python train.py --arch="vit" --model="image classifier" --dataset="retinal OCT scans (Kermany 2017)" --train_examples=24607 --image_size=32 --crop_scale_min=1 --horizontal_flip=false --color_jitter=0.2 --cutout=0.4 --targets=["finding"] --num_classes=4 --norm="rmsnorm" --norm_position="pre" --activation="gelu" --mlp_ratio=2 --head_dim=32 --fused_qkv=true --bias="all" --qk_norm=false --parallel_block=false --inner_norm=false --drop_path=0.1 --patch_size=[4, 4] --conv_stem=false --layers=10 --width=384 --positions="conv" --pooling="mean" --register_tokens=2 --label_smoothing=0.1 --loss="cross_entropy" --init="trunc_normal_002" --residual_init="zero_last" --optimizer="soap" --beta2=0.95 --lr=0.0012 --beta1=0.95 --shampoo_beta=0.95 --eps=1e-08 --precondition_frequency=10 --max_precond_dim=1536 --one_sided=false --adamw_lr_other_params=0.0022 --grad_clip=5.0 --steps=14400 --batch_size=256 --epochs=149.8 --lr_schedule="cosine" --final_lr_fraction=0 --warmup_steps=280 --weight_decay=0.1 --adamw_weight_decay_other_params=0.01
Rows from block 4 of a small image classifier, named by matrix and row number. Rows with one number belong to one neuron. Each number is 128 + 32 x the weight over its row's rms, rounded and kept within 0 to 255. All counts start at 0. Numbers have three digits each.
After each neuron's rows are labels from the 100 images, of 14848, where the neuron reaches its highest value: "colour at peak" is the nearest of a few named colours to the mean colour under the peak. Only what is clearly more common there than usual is listed. The data: retinal OCT scans (Kermany 2017). In brackets: how many of the 100, against the usual share in percent.
# fc1: MLP up (model.blocks.4.mlp.fc1.weight, 768x384), inputs 77-153
# fc2: MLP down (model.blocks.4.mlp.fc2.weight, 384x768, transposed), outputs 77-153

fc1.389:152136098136091118105121168086134177126116207133148143139105136166129173116180154071103175139092066127121133147077160084105138123096086146145118176153132071133144132105139138166066161134153158072096157142164111141110154145150157098
fc2.389:108112085135117083163050086143181197164124102140105184130154178158119122099158117120174117133159161161132115119128102119136148182187181142129167113140148089087057157126117134092105149140106122146119185154105170152192111119141134124
colour at peak: grey (59 vs 24.9); white (41 vs 2.3)

fc1.567:175094146111143123196130144116091110113169118079126137194085164152141131135158085172137139127110111138093148135156128132067172122142146130110101100097153143139060169175178124128096103155154117150148143104092167110208071116138114139
fc2.567:045138075132138137098106119118133116057090107128091101103112125066163128128159153147154117129108162127078127153068104129071134128150097049206128168118180162159155087192151171142140063133069141162088148142144074172144152158075154101
colour at peak: white (50 vs 2.3); grey (50 vs 24.9)

fc1.611:115157051140178137139047119136070140142186150146117193178130162157133085186150116075195113113122089083125126073073175094154153127147159137083113138142136148143102156063088116174144129079128067141151093139099106154104100204064025142
fc2.611:207116128107116130161126153075213152167143133133065072130172119161065120121119143140068120093115178169110114138209083134090112132106158150169182095115061142119094164136116142094140052130125103081078103151096113117145128113088167123
colour at peak: grey (94 vs 24.9)

fc1.471:116146089098075102105080128148115147144125087165155189139086190104096149113120147130123168134120116127103150086143131152093105155145137175168076121123169138104172109168138106084082063185218118080126122100141076147095099178085153129
fc2.471:118177101160130076111122141173110112141182171098104110138162086102184100061172083134137131105170134153136111032146137177138145147080127132108150138179112148112151142086070123128080100169151104060137125117133137130120126160156157106
colour at peak: grey (89 vs 24.9)

fc1.758:097114145173156177137097109115098123140113131181095095126095059156105116142151125128110118108155154125149110138134120130083137189170167169142114097115153158136124120132145157092158138138088085157192124124081129142118108175162128143
fc2.758:090121120120098066136121135122167119079114079116201108136153123076139137162132072203134128151106134134145126161163104138113124132157140122136116111102145123143091134203122139085128147136076165177118123159136110084152164114128063128
colour at peak: white (100 vs 2.3)

fc1.160:146155124082151102142036154123103110119124111132109096165097160148138193173183106091077139116074113136086104219137086136119168166236147064083127135148189111135136133057169117100086147160137126144148137172138147168116110132048131131
fc2.160:081050083111116152176111124116129164193156138147136134127098132112134161153167093116102132131142121161174138141114103081095134136168200097158121146177125130105125112119184151144155155078082139133134110191120141132119150163130220112
colour at peak: white (87 vs 2.3)

fc1.480:120148144080169181144167151169159159188168137090134122100141091127161182176092101128141117109137114139114107135144173151180152169115120071176173073113139142107113084126055154141122098117115148128085053120204122097075114145206122176
fc2.480:147136121058121100155091122085135136156127136109113104122092167129141142174118146154190178054054149159178089151085082095137127180111102150119109073115102101130191144141140102135123097120157108151135152114152153205184134126106193104
colour at peak: grey (81 vs 24.9)

fc1.0:138106130144120161155144135104177180169159088105110101148126080171172103167174147105194132085080095109144124140144054130129119123108107164089164110150175118141114128102135116066120152097125081094125134119111130121078131160088120144
fc2.0:138120092101156169157124103172118070077148146095127114169108140120086162116097130100110180141129174145107108137145152127063155118156117054103112136174069096163182113168082088142176111115097140164115111078069225103180117093134159183
colour at peak: grey (50 vs 24.9)

fc1.430:111108144168147144148102190096131102147168151161123126089091098160107099129174131144083090156117124121113124112128177143125125130119174121168181186109179099141103138127164134125139157127126162140154191131059205108120127113148155138
fc2.430:126058196104131130092112091159118120128098106140151075181126127195097151105129092129165099110158123166055144134082098096157114125171116066141121179161072111114061127110106143119167094039125079164102131120138122116120158155121132145
colour at peak: white (80 vs 2.3)

fc1.291:127139133153160153126084156140171148094145139126132150149131102120138123117096110161113108119124076149111188137173134128120093183126125098109135072140122117129071158119116186180066191120112118126070134213100140167102131145117191140
fc2.291:149080109155132131112080165126122163145128159157135117131087171167115147107097103148124136151159153117179112210124114116125101109090158140152127147151123065095134097129166129139113132125157116153126136158129160125183136074149149051
colour at peak: white (71 vs 2.3)