{"fused_qkv": true, "inner_norm": false, "init": "trunc_normal_002"}
Rows from block 3 of a small image classifier, named by matrix and row number. Rows with one number belong to one neuron. Each number is 128 + 24 x the weight over its row's rms, rounded and kept within 0 to 255. All counts start at 0.
After each neuron's rows are labels from the 100 images, of 14848, where the neuron reaches its highest value: "responds to" is what is common among them. Only what is clearly more common there than usual is listed. The data: retinal OCT scans (Kermany 2017). In brackets: how many of the 100, against the usual share in percent.
# fc1: MLP up (model.blocks.3.mlp.fc1.weight, 768x384), inputs 192-239
# fc2: MLP down (model.blocks.3.mlp.fc2.weight, 384x768, transposed), outputs 192-239

fc1.456 [154 137 129 152 149 143 111 147 146 105 140 130 134 132 138 133 123  98 136 139 133 137 144 125 130 121 199 106 128 183  93 144 126 141 122  90 107 123 126 142 129  63 115 136 115 152 146 159]
fc2.456 [127 181 140 166 142 114 159  91  93 151 143 167 136 167 141 175 118 137 142 129 120 164 160 127 149 110 114 100 149 196 117 126 127 180 112 117 102 152 129 142 132 135 123 103 114 104 131  71]
responds to: finding: normal (85 vs 51.6)

fc1.209 [129 172 107 134  94 103 134 143 121 127 119 106 141 127 126 135 136 110  99 150 180 140 117  83 119 153 137  77 123 135 156 117 137  97 136 108 154  72 146 142 126 180 117  87 113 118 151 186]
fc2.209 [126 155 102 129 143 175 135 117 100 118 131 130 116  94 112 125  92  98 101 106 117 128 114 102 148 145 100 133 166 121 141 120 132 108 136 171 117 146  85 131 130  99 130  99  88 171 151 114]
responds to: finding: drusen (32 vs 7.4)

fc1.110 [119 128 100 142 140 129 111 162  93 150 109 139 117 131 103 133 142  96 126 147 119  62 131 126 135 133 138 214 131 127 139 119 125 128 111 121 104 122 149 126 102 131 107  99 117 140 144 120]
fc2.110 [116 127 138 136 148 127 145 119 110 151 187 127 144 132 111 151 123 142 133  78 168 146  94 135 144 169 100  86 148 121 125 118 119 155 133 115 117 115 112 153 132 123 140 140 150 121  93 113]
responds to: finding: choroidal neovascularization (93 vs 29.3)

fc1.679 [ 79 144 136 140 121  92 158 118 132  95 128 155 151 137  84 105 172 143 124  89 150 125 119 153 135 168 159 106  97 128 103 150 115 135 167 137 143 118 106 139  97 135 136 134 107 112 120 159]
fc2.679 [129 137 100 144 123 103 116  89  84 126 149 122 102 122 126 172 124 172  88 178 122 152 106 160 158 139 113 134 143 168 133 186 106 166 134 160 147  97 117 149 159 111 132 121 145 156 155 121]
responds to: finding: normal (85 vs 51.6)

fc1.187 [115 105 171 157 149 104  70 109 120  97 119 135 127 153 139 129 141 144 145 125 112 148 152 121  85 113 118 131 136  91 142 125 114 136 113 109 103 103 133 105  91 145 143 121 136 114 189 128]
fc2.187 [129 172 113 154 126 109 142 128 139 105 157 137 152 150 100 123 125 159 123 106 141 157 136 181 101 120 118 152 108 125 125 112 176 161 111 145 158 137 103  95 130  86 146 108 132 174 151  93]
responds to: finding: choroidal neovascularization (85 vs 29.3)

fc1.272 [ 77 125 118 109  91 109 144 103 151 116 103 148 126 112 149 118 121  89 111 158 120 154 152  80  99 135 119 143 103 144 117 133 178 113 111 114 131 123 119 107 124 128 142 143 176 161 111  96]
fc2.272 [148 127 197 129 105  85 130 142 101  79 134 106 117 137 165 119 109 173 140 153 114 108 101 168 147 162 154 118 159 196 147 144 116  71 137 131  79 150 161 136 178 152 123 123 126 118 119  94]
responds to: finding: diabetic macular edema (39 vs 11.7)

fc1.57 [119 165 143 157 168 131 101  89 110 162 125 146 115 172 102  93 143 134 100 130 136 169 122  90 119 159 139 134 143 163  91 116 121 120  85 153 157 141 134 148 106 114 140 139 136 134 101 127]
fc2.57 [127 124 130 119 130 141 109 116 140 110  96 108 109 125 149 120 158 149 136  92 108 131 142 102 127 141 119 138 107 107 158 106 129 129 143 144 106 111 170 136 128 118  94 152 142 160 157 106]
responds to: finding: normal (82 vs 51.6)

fc1.690 [119 135 133 133 125 138 119 146 141 146 100 147 172 102 152 129 137 123 133 156 132 115  97 150 135 131 101 116 145 102 123 122 135 152 164 134 115 177 118 135 156 123 153 130 106 105 111  92]
fc2.690 [108 153 159 121 151 103 132 121 158 147 187 151 131  75 105 110 162 152 139 143 134  99  89 148 129 127 160 122 141 139 150 138 137 127  98 115 137 118 100 123 152 111 145 126 133 155 140 113]
responds to: finding: normal (84 vs 51.6)

fc1.178 [135 120 101 108 125 139 149 113 149 132 129 139 108 134 124 149 158 113 142 159  86 121 115 159 120 157 141 109 136 120  74 126 152 128 145 138 143 145 141 140 121 100 152  98 154 116 139 130]
fc2.178 [138 100 113 131 140 150 172 146 147 110 151 147 129 169 137 102 126 157 164 147 166  86 127 120 108 114  86 103 116 144 155 109 108 110 120 113 144 156 153 132 136 111 117 125 173 119 174 109]
responds to: finding: choroidal neovascularization (82 vs 29.3)

fc1.240 [161 182 126  92 124 119 108 133 181 111 141  93 164 150 161 121  85 137 154 132 152  64 171 114 169 142 132 141 131 136 173 135 126 150 179 116 113 159 110 142 114 140 114 119 135 109 149  92]
fc2.240 [133 130 141  96 119 103 143  87 101 173 127 167 133 159 126 153 124 186 160 148  90 131 111 107 141 202 125 125 144 120 127  87 144 103 122 164 164  97  90 142 158 134 137 163 136 131 171 162]
responds to: finding: choroidal neovascularization (65 vs 29.3)

fc1.535 [138 104 105 139 124 127 123 108 123 133  75 156 120 118 173 127 145 132 124 144 102 154 145 164  77 164 153 139 106 143 149 108 153 146 123  97 102 120 133 119 138 129 144 105 119 134  98 118]
fc2.535 [ 81 109 123  83 111 102 152 112 158 131 140 133 171 147  97 129 167 134 118 148 141 114  98 127 123 175 114 119 120 137 152 116 114  91 134 131 122  98 171 119 136 146 104 124 114 139 109 144]
responds to: finding: normal (91 vs 51.6)

fc1.97 [141 135 109  95 129 139 167  77 137 107 121 119 123 160 169 120  95 118 135 138  98 117 127 111 143 150 130  92 115 121  84  94 103 105  92  93 122 106  95 131 102  86 144 162 158 123 113 184]
fc2.97 [137 184 131 132 134 154 123 153 117 120 152 119 122 109 160 124 166 109 114 107  58 156 143  71 138 145 130 130 113 188 176 122  74 118 100 146 131  86  82 116  86 131 134 125 147 118  96 120]
responds to: finding: normal (95 vs 51.6)

fc1.286 [100 165 138 123 126 154  93 128 162 138 137  74 112 156 117 111 119 113 125 177 134  75 197 126 125 113 109 141 108 142  95  76 135 149 136 106 134 106 105 137  97 153 119 128 119 160 142 126]
fc2.286 [ 86 103 141 112 102 124 149 125 116 164 125 140 108 154 112 130 142 123 141 115 113 137 139 134 111 110  92 160 120 149 140 161  91 100 146 142 114 149 144 131 164 140 134 158  95 131 137 179]
responds to: finding: choroidal neovascularization (90 vs 29.3)

fc1.34 [134  51 142 134 138  85 159 167 107 124  83 146 110 151 154 180  95 106 139 134 127 109 146 141 120 124 131  99 106  93 101 128 112 111 126 106 116 117 116 132 123 108 129 105 148  96 131 111]
fc2.34 [ 83 126 143 115 120 119 121 136 120 144 134 130 112 140 111 110 123 128 129  97 155 154 158 160 115 153 120 171 127  80 101 131 127 106 151 142 149 140  72 106 135  96 143 128 108 158 158 117]
responds to: finding: diabetic macular edema (42 vs 11.7)

fc1.225 [131 132 134 154 132 117 109 110 135 134 185 136  96 114 139 102 134 130 180 130 118 127  99 124  68 101 150 132 102 128 100 124 136 117 102 105 122 108 146 144 138 135 116 120 120 116 134 133]
fc2.225 [127 114 127 137 106 116 165 104 133 146 133 131 112 167 134 116 132 141 134 148 125 147 128 140 121 113 111 122 146 130 149 109 127 114 117 102 102 108 149 158 156 126 145 131 110 116 135 127]
responds to: finding: normal (93 vs 51.6)

fc1.180 [144 125  59 102 110 146 111 130 109 113 117 161  83 124 119 120 105 147  56 171 155 126  87 140 167 118 165 114 115 126 153  80 138  80 113 116 157 121 131 159 111 128 155 156 175 108 119 117]
fc2.180 [123 148 129 150 118 110 135 125 145 137 150 135 100 138 132 128 109 151 132 106 141 157 117 148 102 124 137 114 130  84 139 119 120 140 130 137 156 134  91 164 165 142 159 131 146 149 140 133]
responds to: finding: diabetic macular edema (85 vs 11.7)

fc1.650 [ 96 154 119 147 109 130 152 149 148 126 127  87 155 100 146 151 100 155 103 133  95 121  96 144 163 157  78  89 125  99 147 141 133 135 142 156 128  96 144 152 111 144 133  95 134 107 131 127]
fc2.650 [162  78 120 119 113 122 124 112 131  90 170 169 128 108 122 131 112 115  98 164 111 164 165 112 157 119  92 145 119 129 135 102 164 140 128 126 143 123 140 151 136 122 118 116  83 108 142  97]
responds to: finding: choroidal neovascularization (74 vs 29.3)

fc1.263 [124 118 104  74  95  99 121 151 106 119 123 151 114 130 141 167 175 124 156 141 134 114 159 175 133 137 133 162 145 105 121 146 141 141  98 116 140 103 112 118  97 123  90 122  99 118 106 165]
fc2.263 [133  99 168  90 150 125 117 144 128 129 169 162 118 155  82 153 147 131 135 121 132 175 112 124 113 117 140 155 126 172 145 122  95 166 125 141 141 114 135 122 126 122 111  90 179 107 119 119]
responds to: finding: choroidal neovascularization (73 vs 29.3)

fc1.757 [191 139 131 135  73 157 129 120 176 134 133 113 121 146 114 108 120 164 107 132 147 136 144 102 141 134 119 134 154 115 112 137  93 118 129 195 150 120 108 172  98 100 129 145 133 108 138 103]
fc2.757 [132 106 143 141 143 125 132 104 123 145 140 135 109 155  96 114 117 135 114 163 147 131 140 134  97  80 164 131 158  66 141 135 121 146 138  88 133 156 111 133 136  95 133  97  96  98 136 110]
responds to: finding: normal (78 vs 51.6)

fc1.179 [151 124 155 141  95 133 127 136 101 150 131 150 110 115 159 107 136 139 120 138 180 108  90 128  94 157 124 130 111 173 126 104 136 132 170 144 162 177 144  87 151 155 131 146 113 130 129 118]
fc2.179 [111 141 142 155 153 142 143 112 104 112 139  90 141 164 168  97 189 127 102 127 175 129 156 129 132 143 136 140 138 110 137 104 136 164 148  97 115 148  97  99 102 123 105 105  98 200 127 143]
responds to: finding: diabetic macular edema (81 vs 11.7)

fc1.718 [ 97 104 110 151 120 140 153 171 143 157 101 137 131 137 134 153 173 117  71 123 146 147 143 122 143 119 138 158 120 140  99  79 173 139 139 153 130 120 112 140 153 168 120 139 158 135 117 128]
fc2.718 [102 133 123 114 127 145 121 140 114 106 163  95 125 109 119 127 153 112  72 153 102  98 146 162 127 141 144 157 125 117 125 119 151 140 100 130 118 129 113 147 162 127 119 137 148 129 121 133]
responds to: finding: normal (87 vs 51.6)

fc1.704 [108 126 126 117 148 138 155 159 141 148 144 127 117  88 100 187 171 121 152  85 134 166 156 167 107 133  96 109 133 143 128 120 103 110 120  91 135 112 137 157 119 120 133 142 136 170  99 149]
fc2.704 [143 117 171  78 118  92 109 148 119 120 128 140 127  94 121  96 172 103 124 132 118 129 121 113 149 174 131  88 125 129 173 143 123 129 127 162  90 163 148 140 121 110 140 148 118 117 145 121]
responds to: finding: choroidal neovascularization (74 vs 29.3)

fc1.596 [140 163 126 115  99 129  77 122 112 128 122 128 112 137 179 132  95 144 161  86 141 149  99 160 136 106 182 113 106 134 140 170 120 141 174 112 152 129 134  70 127 115 131 130 124 149 174 100]
fc2.596 [106 147 153  93 129 131  83 120 141 111 129 109  83 143  90 151 120  97 153 178 154 109 121 141 133 106 115  93 140 146 171  93 169 149 113  93 123 119 128 145 110 150  93 156 110 124 141 137]
responds to: finding: choroidal neovascularization (66 vs 29.3)

fc1.428 [123 144 123 113 136 122 121 110 114 121 134 112 122 106 137 117 121 102  89  94  84 155 127  93 158 157 121 142  93 129 107 111 121 176 137 149 115 142 113 117 161 125 195 115 103 103  98 111]
fc2.428 [ 99  91 114 108 124 144 168 143 110 150  99 155 159  59 124 111  83 147 125 117 129 137 125  89 158 112 150 108 130 133 105 109  92 142  82 125 117 140 129 115  89 122 111 127 128 149 108 122]
responds to: finding: normal (94 vs 51.6)

fc1.695 [148 107 134 159 113  99 124 136 108 103 142 138 129 148 141 148 138 161 113 126 122 161 128 104  62 110 145 109 116  74 174 107  74 127 150 148 145 113 153 114 142 114 127 122 130 131 122 157]
fc2.695 [125  92 127 140 136 152 127 104 118 131 140 159 131 135 126  77 154 147 156 146 170 119 137 145 112 183 106 115 114 119 149 133 151 150 169 150 113  89 124 132  84 105 130 136 158 111 138 103]
responds to: finding: diabetic macular edema (76 vs 11.7)

fc1.20 [130 153 128 119 135 136  96 147 134 112 179 128 139  93 137 100 184 124 144 149 146 146 125 116 145 149 161 127 159 109  94 105 164 118 151 138 166 131 105 126  81 130 111 128 122 128 121 135]
fc2.20 [148 117 126 121  85 112 102 172 115 124 142 129 138  92 149 170 165 114  95  97 167 107 125 100 163 110 124 125 136 130 150 156 122 122  98 105 103 119 109  83 155 147 126 141 117 137 166 101]
responds to: finding: diabetic macular edema (41 vs 11.7)

fc1.114 [139 115 140 140 115 146 168 106 143 117 157 120 155 154 187 149 108 142 138 122 138 167  96 156 125  87  96 123 107 127 131 133 161 127 157 111 159 121 138 139 106  98 116 135 157 124 164 127]
fc2.114 [ 98 146  81 111 152  93 125 145  94 159 116 119  90 186 113 150 124 161  97  94 101 113 130 104 150  76  76 120 126 102 138 106 160  75 109 141  83 143 121 141 149  97 140 108 106 104 123 125]
responds to: finding: choroidal neovascularization (62 vs 29.3); finding: drusen (27 vs 7.4)

fc1.493 [147 106 134 139 152 117  97 154 126 131 144 151 110  81 105 140 134 121  97 119 175 127 130 135 123 101 142 135 107 135 142 156 136  97 158 139 119 126 114 142 149 132 164 126  99 141 121 168]
fc2.493 [131 144 124 120  93 139  86 142  87 108 105 158 152 143  92  90 125 119  97 116 145 132  99 130 104 123 174 135 150 126 140 137 163 122 160 116  96 148 118 115  78 143 158 157 113 146 129 108]
responds to: finding: diabetic macular edema (36 vs 11.7)

fc1.249 [118 106 130 144 156 113 124 136 137 122  98 123 148 150 166 162 104 137 141 149 161 143 120 133 184  87 147 148 110 144 121  98 154 122 128 132 145 143 143 147  94 110  83 129 143  97  88 153]
fc2.249 [103 103 113  99 163 139 133 153 123  62 168 128 139 132 130 115  90 144 138 148 151  77 103  96 156 111 109 146 154  81 147 149 104 146 140 142 126 149 153 107 105 140 113 138 133 104 120 116]
responds to: finding: choroidal neovascularization (64 vs 29.3)

fc1.379 [118 122 158 156 106 134 150 148 136 118 133 155 113 102  98 109 153  96 115  98 148 124 114 171 103 100  44 140 166 125 126  96 124 151 116 156 124 120 114 116  84 145 117 115 127 129  66 108]
fc2.379 [109 151 138 132  86 151 133 155 124 100 126 140 146 127 100 155  86 130  69 136 123 137 105 108 117 118 114 135 136 112 141 123 127 142 113 126 163 103 162 122 194 156  95 121 115 138 146 116]
responds to: finding: choroidal neovascularization (84 vs 29.3)

fc1.705 [141 132 115  90  95 110 120  93 151 157 147 139 137 115 164 105 110 146 178 152 107 118 171 107  98 124 117 136 116 133 138 132 155 125 113  95 156 118 152  89 111 100 127 116  94 132 119 138]
fc2.705 [160 116 102 139 151 109 147 140  71 163 120 100 110 168 150  98  83 134 169  78 122 173 111  94 172 140 139  94 122 106 109 134 142 141  97  87 106 150 115 171  90 139 109 122 151 182 140 126]
responds to: finding: normal (98 vs 51.6)

fc1.140 [ 99 134  85 119 142 126  92 125 148 104 145 130 123 137 139 122 112 105 179 127 133 143 118 126 123 155 132  88 124 149 130 150 163 130 127 140 132 148 108 180 126 124 111 120 106 145 133 133]
fc2.140 [137 129  89 111 137 113 149 134 110 139  95  99 128 136 151 114 112 129 102 144 145 128 108 113 136  91 135 166 121 107  92 146 115 158  74 134 124 160 125 114 142 120 171 126  93  82 133 134]
responds to: finding: diabetic macular edema (38 vs 11.7)

fc1.440 [115 125 134 118 133 107 123 157 154 116 105 138 143 112 145 176 133 132 129 141 152  96 137 132 150  94 139 136 118 146 135  97 190 168 163 163 110 115 130 140 144 109  96 139 139 114 138 137]
fc2.440 [153 112  94 129 132 112 108 124 124  88 157 190  52 120 156 131  85 121 167  71 123 116 104 130 106 145 105 129  84 133 132 153 130 118 146 128 135 124 150 156 133  92 148 123 116 111 124 157]
responds to: finding: choroidal neovascularization (96 vs 29.3)

fc1.654 [139 121 157 139 113 113 117 118 131 148 122 152 123 137  77 110 148 125 122 121 181 162 148 135 139 119 109 124 134  79 119 123 121 120 111  87 111 129 141 146 153 121 144 138 128 153  98 142]
fc2.654 [150 133  99 172 120 124 160 107 137 122 117 122 171  99 108 147 140 144 140 165 152 180 160  97 103 100 136 135 106 118 143 125 145 147 181 108 106 123 152 130 119 107 116 122  91 123 158 144]
responds to: finding: choroidal neovascularization (67 vs 29.3); finding: drusen (28 vs 7.4)

fc1.623 [153 174 145 142 125  84 101 101 134 130 128 129 142 144 140 127  92 117 121 124 165 137  87 156 111 102 118 120 125 163 121  83 204  93 117 117 124 139 139 132  84 117 127 124 115 151 164 113]
fc2.623 [138 153 139  75 101 109 155 147 180 102  98 108 138 119 131 114  87 135 156 152 138 160 114 166 115 125  95  97 112 117 122 120 164 100 134  96 167 126 132  97  76 108 150  89 117  76 164 177]
responds to: finding: choroidal neovascularization (59 vs 29.3)

fc1.549 [115 144 103 134 146 146 129  81 127 128 138 130 118 107 121 128  90 130 123 114  71 112 123  99  86 129 115  92 133 160 166 101 104  98 126 131  90 100 116 121 144 163 124 136  94 143 103 131]
fc2.549 [ 81 117 142 133 133 121 126 130 145 138 102 159 117 155 103 111 153 119 125  91 144  98 147 143 115 110 157 204 135 112  69 131 105 144 134 123 111 117  89  88 115 125 127 125 144 108 151 157]
responds to: finding: diabetic macular edema (35 vs 11.7)

fc1.754 [135 135  91  95 112  63 152 102 136 111 141 106 109 175 112 144 125 122 117 110 152  96 126 142 109  96 128 169  96 137 125  73 143 159 119  91 146 163 128 119 142 111 159  88 158 176  99 142]
fc2.754 [109 111 108  95 131 157 128 106 179 105 136 148 116 119 159 162 122  84 140  54 137 119 134 173 131 121 166  78 114 130 117 112 125 112 147 132 109 141 154 138 110 132 141 122 170 143  80 125]
responds to: finding: choroidal neovascularization (85 vs 29.3)

fc1.308 [127 127  72 130 148 148 140 112 145 131 135 138 109 149 140 117 147 107 138 165 141  75 108 118 168 142 141 113 133 123 140 138 127 120 131 146 128 117 114  90 119 130  88 163 109 169  82 121]
fc2.308 [ 77 138  71 130 125 125 128 108 138 128 123  89 113 132 141 141 130 137 134  70 134 101 130 104  74 127 110 132 170 165 124 109  68 124  92 152 105 106 127 186 112 108 153 152 119  91 149 123]
responds to: finding: normal (97 vs 51.6)

fc1.26 [136 183 149 179 163 119 166 155 128 139 133 123 145 129 150 134 164 153 112 159 110 157 147 128  98 101 112 109  90 179 100 128 184 115 136 144  73  94 128 124 109 118 113 109 162 122 138 155]
fc2.26 [140 119 134 168 116 109 103  98 125 137 141 124 112 105 153 127 122 152 107 136 129 121 130 126 138 119 152 118 156 143  67 123 137 124 164 132 141 145 146 100 147 105 171 133 135 158 124 139]
responds to: finding: diabetic macular edema (49 vs 11.7)

fc1.262 [ 72 136  95  79 105 144 150 148 119 118 118 147 121 128 140 171  95 108  76 152  76 129 159 104 123 165 130 143 137 131 121 126 153  91 116 175 105 170 153 166 182 121 115 152  83 111 135 117]
fc2.262 [145 127 114 166 105 119 167 129 164 133 103 142 169 126 130 146 129 134 150 159 160 121 141 178 137 134 106 102 156 110 147 167 176 157 121 126 122 118 101 151 132 121 142 122 105 121 138 105]
responds to: finding: drusen (46 vs 7.4)

fc1.606 [100 142 134 116 154  91 128 186 165 121 141 141 144 125 105 114 124 138 139 141 155  77 133 112 110 116 117 134 125 108 154 117 166 149  91  85 115 145 163 123  96 156 106 105 150 113 122 100]
fc2.606 [115 144 127 125 123 102 105 125 114 170 180 123 134 141 136 127 176 141 142 136 128 120 148 121 104 139 172 130 128 139 172 116 137 157 139 163 112 141 106 123 132  92 168 129 120 125 137 162]
responds to: finding: choroidal neovascularization (76 vs 29.3)

fc1.241 [141 145 130 158 128 150 125 172 157 131 176 163 141 102 113 145 114 121 109 114 122 127 107 147 142 133 145 102 142 125 159 152 129 136 155 115 148 152 130 137 140 128 117 135 113  98 157 169]
fc2.241 [ 83 129  73 156  93 122 157 120 102 125 134  99  91 109 108 113 109 136 152 147 190  83 101 133 134 109 197 129 185 136 104 142  91  60  61 131 136 123  98 110 137  99 144 151 129 135 123 125]
responds to: finding: choroidal neovascularization (60 vs 29.3); finding: diabetic macular edema (28 vs 11.7)

fc1.562 [135 151  96 148 142 123 134 149 164 151 151 133 116 111 146 104 101 145 123  93 129  98 141 137 136 104 134 133 100 148 134 137 162  99 127 128  83 120 135 146 143 145 100 136 140 122 179 121]
fc2.562 [ 89 124 125 124 117 127 113 123 119 117 101 140 136 147 136 106  94 138 157 163 166 131 131 142 126 120  96 140 187 126 132 162 156 117 126 145 127 158  81 127 151 113 121 157 127 161 106 155]
responds to: finding: choroidal neovascularization (62 vs 29.3); finding: diabetic macular edema (29 vs 11.7)

fc1.130 [198 110 155 113 162 179 113 145 158 126 168 116 127  95 127 153 120 125  91 129 125 123  95  96 117 120 114 147 134 123 113 159 119 151 122 131 121 111 128 117 120 104 131 115 135 169 112 170]
fc2.130 [156 145 154 107 111 170 100 154 137  89 118 174 124 135 107 131 105 133 139 127 154 127 115 105 181 141 127 193 118 154 142  89 107 157 122 133 120 144 130 106 153  94  82 103 129 108  97 130]
responds to: finding: diabetic macular edema (31 vs 11.7)

fc1.327 [105 164 104 114  98 158  95  86 108 135  97 113 159 122 135 132 140 131 111 125 123 107 137 141 163 122 114 117 116 151 138 126 162 127 130 139  89 166 150 157  90 123 131 133 150 137  92 114]
fc2.327 [140  75 154 164 126 164 108 138 130 103  99 162 166 119 123 119 144 149 128 123 150 129 135 143 142 170 125 111 114 137 114  95 128 127 137 109  99 137 111 149 161 161 176 142  99 163 106  94]
responds to: finding: normal (96 vs 51.6)

fc1.586 [120 140 156  84 120  96 171 141  94 183 126 112 139 143 139 134 114 198 147 108 106 192 141 148 103 170 151 160 145 147 101 110 130 100 117 158 121 119 112 164 137 150 146 140 135 158 121 150]
fc2.586 [175 145 107 122 127 127 150 138 119 125 123 143 133 122 121 151 124 130 128 138 136  55  98 131 102 102 141 148 135 133 116 118 131  98 134  94 104 121 179 140 130 139 136 134  79 148 101 147]
responds to: finding: diabetic macular edema (35 vs 11.7)

fc1.465 [185 124 108 138 113 147 158 160 146  95 129 124 149 160 151 115 172 146  98 128 124 138 120 139 147  90 140 148 119 123 138 178 108 128 128 146 173 122 117 121 150 179 119 144 120 131 143  84]
fc2.465 [125 149 123 206  91 186  93 167 139  68 133 144 100  84  93 122 141 129 112 100 144 110 113 133 147 129 174 140 134 183 101 135 130 111 152 107 150 120  88 139 139 111 114 144 113 170  98 151]
responds to: finding: normal (83 vs 51.6)

fc1.502 [184 170 122 108  94  99 115 172 155 131 123 125  99 159 135 118 123 148 122 116 152 141 169 143 165  91 144 150 115 106 114 122 125 172 149 109 122 126 132 138  84 169  97 137 147 142 144 125]
fc2.502 [104 101 159 137 162 122 100 121 113 143 114 196 117  95 143 149 159 125 160 126 160 136 155 167 111 137 105 115 133 144 111 192 142 160 106 126 128 125 137 167 112 106 136 121  92 128 120 134]
responds to: finding: choroidal neovascularization (69 vs 29.3)

fc1.621 [138 136 114 114  89 184 169 101 150 100 144 134 149 156 157 167 134 138 163 201 156 145 158 154 117 119  92 112 118 138 158 108 123 144 148 151 154 124 126 192 114  91 158 144 125  91  84 111]
fc2.621 [155 140 150 112 141 139 143 126 170 101 162 130 195 158 108 108  95 121 112 101 183 116 127 113  90 105 148 169 143 115 151 103  90 111 117 118 123  81 126 105  92 123 182 160 112 122 121 118]
responds to: finding: normal (93 vs 51.6)

fc1.22 [128 138  71 154 116 152  87 126 100 120 102 162  82 131 140 131 179 153 159 134 148 110 123 123 141 121 135 143 107 137  93 119 109 147 129 117 187  92 109  94 133 124  83 146 133  92 157  97]
fc2.22 [103 107 127 139 140 161 108 122 136 188 113 139 132 145 134  85 152 151 118 126 130  99 113 139  85 140 177 130  59 132 100 117 120 133 100 131 142 143 140 167 124 155 140 112 154 148 136 111]
responds to: finding: normal (97 vs 51.6)

fc1.4 [133 105 125 114 149 168  74 122 121 122 142 138 115 154 130 136 137 123 149 156 155  87 158  98 138 122 148 131 115 123 100 136  87 111 138 105 112 130 109 174  96 142 122 136 118 175 141 121]
fc2.4 [ 99 113 115 126 123 150 158 115 140 170 152 173 122 146 112 122 115 115 104 178 134 149 123 105 125 107 101 124 131  73 155 140 150 111 104 111 143 165 156 126  99 177 109 110 116 141  97 137]
responds to: finding: normal (87 vs 51.6)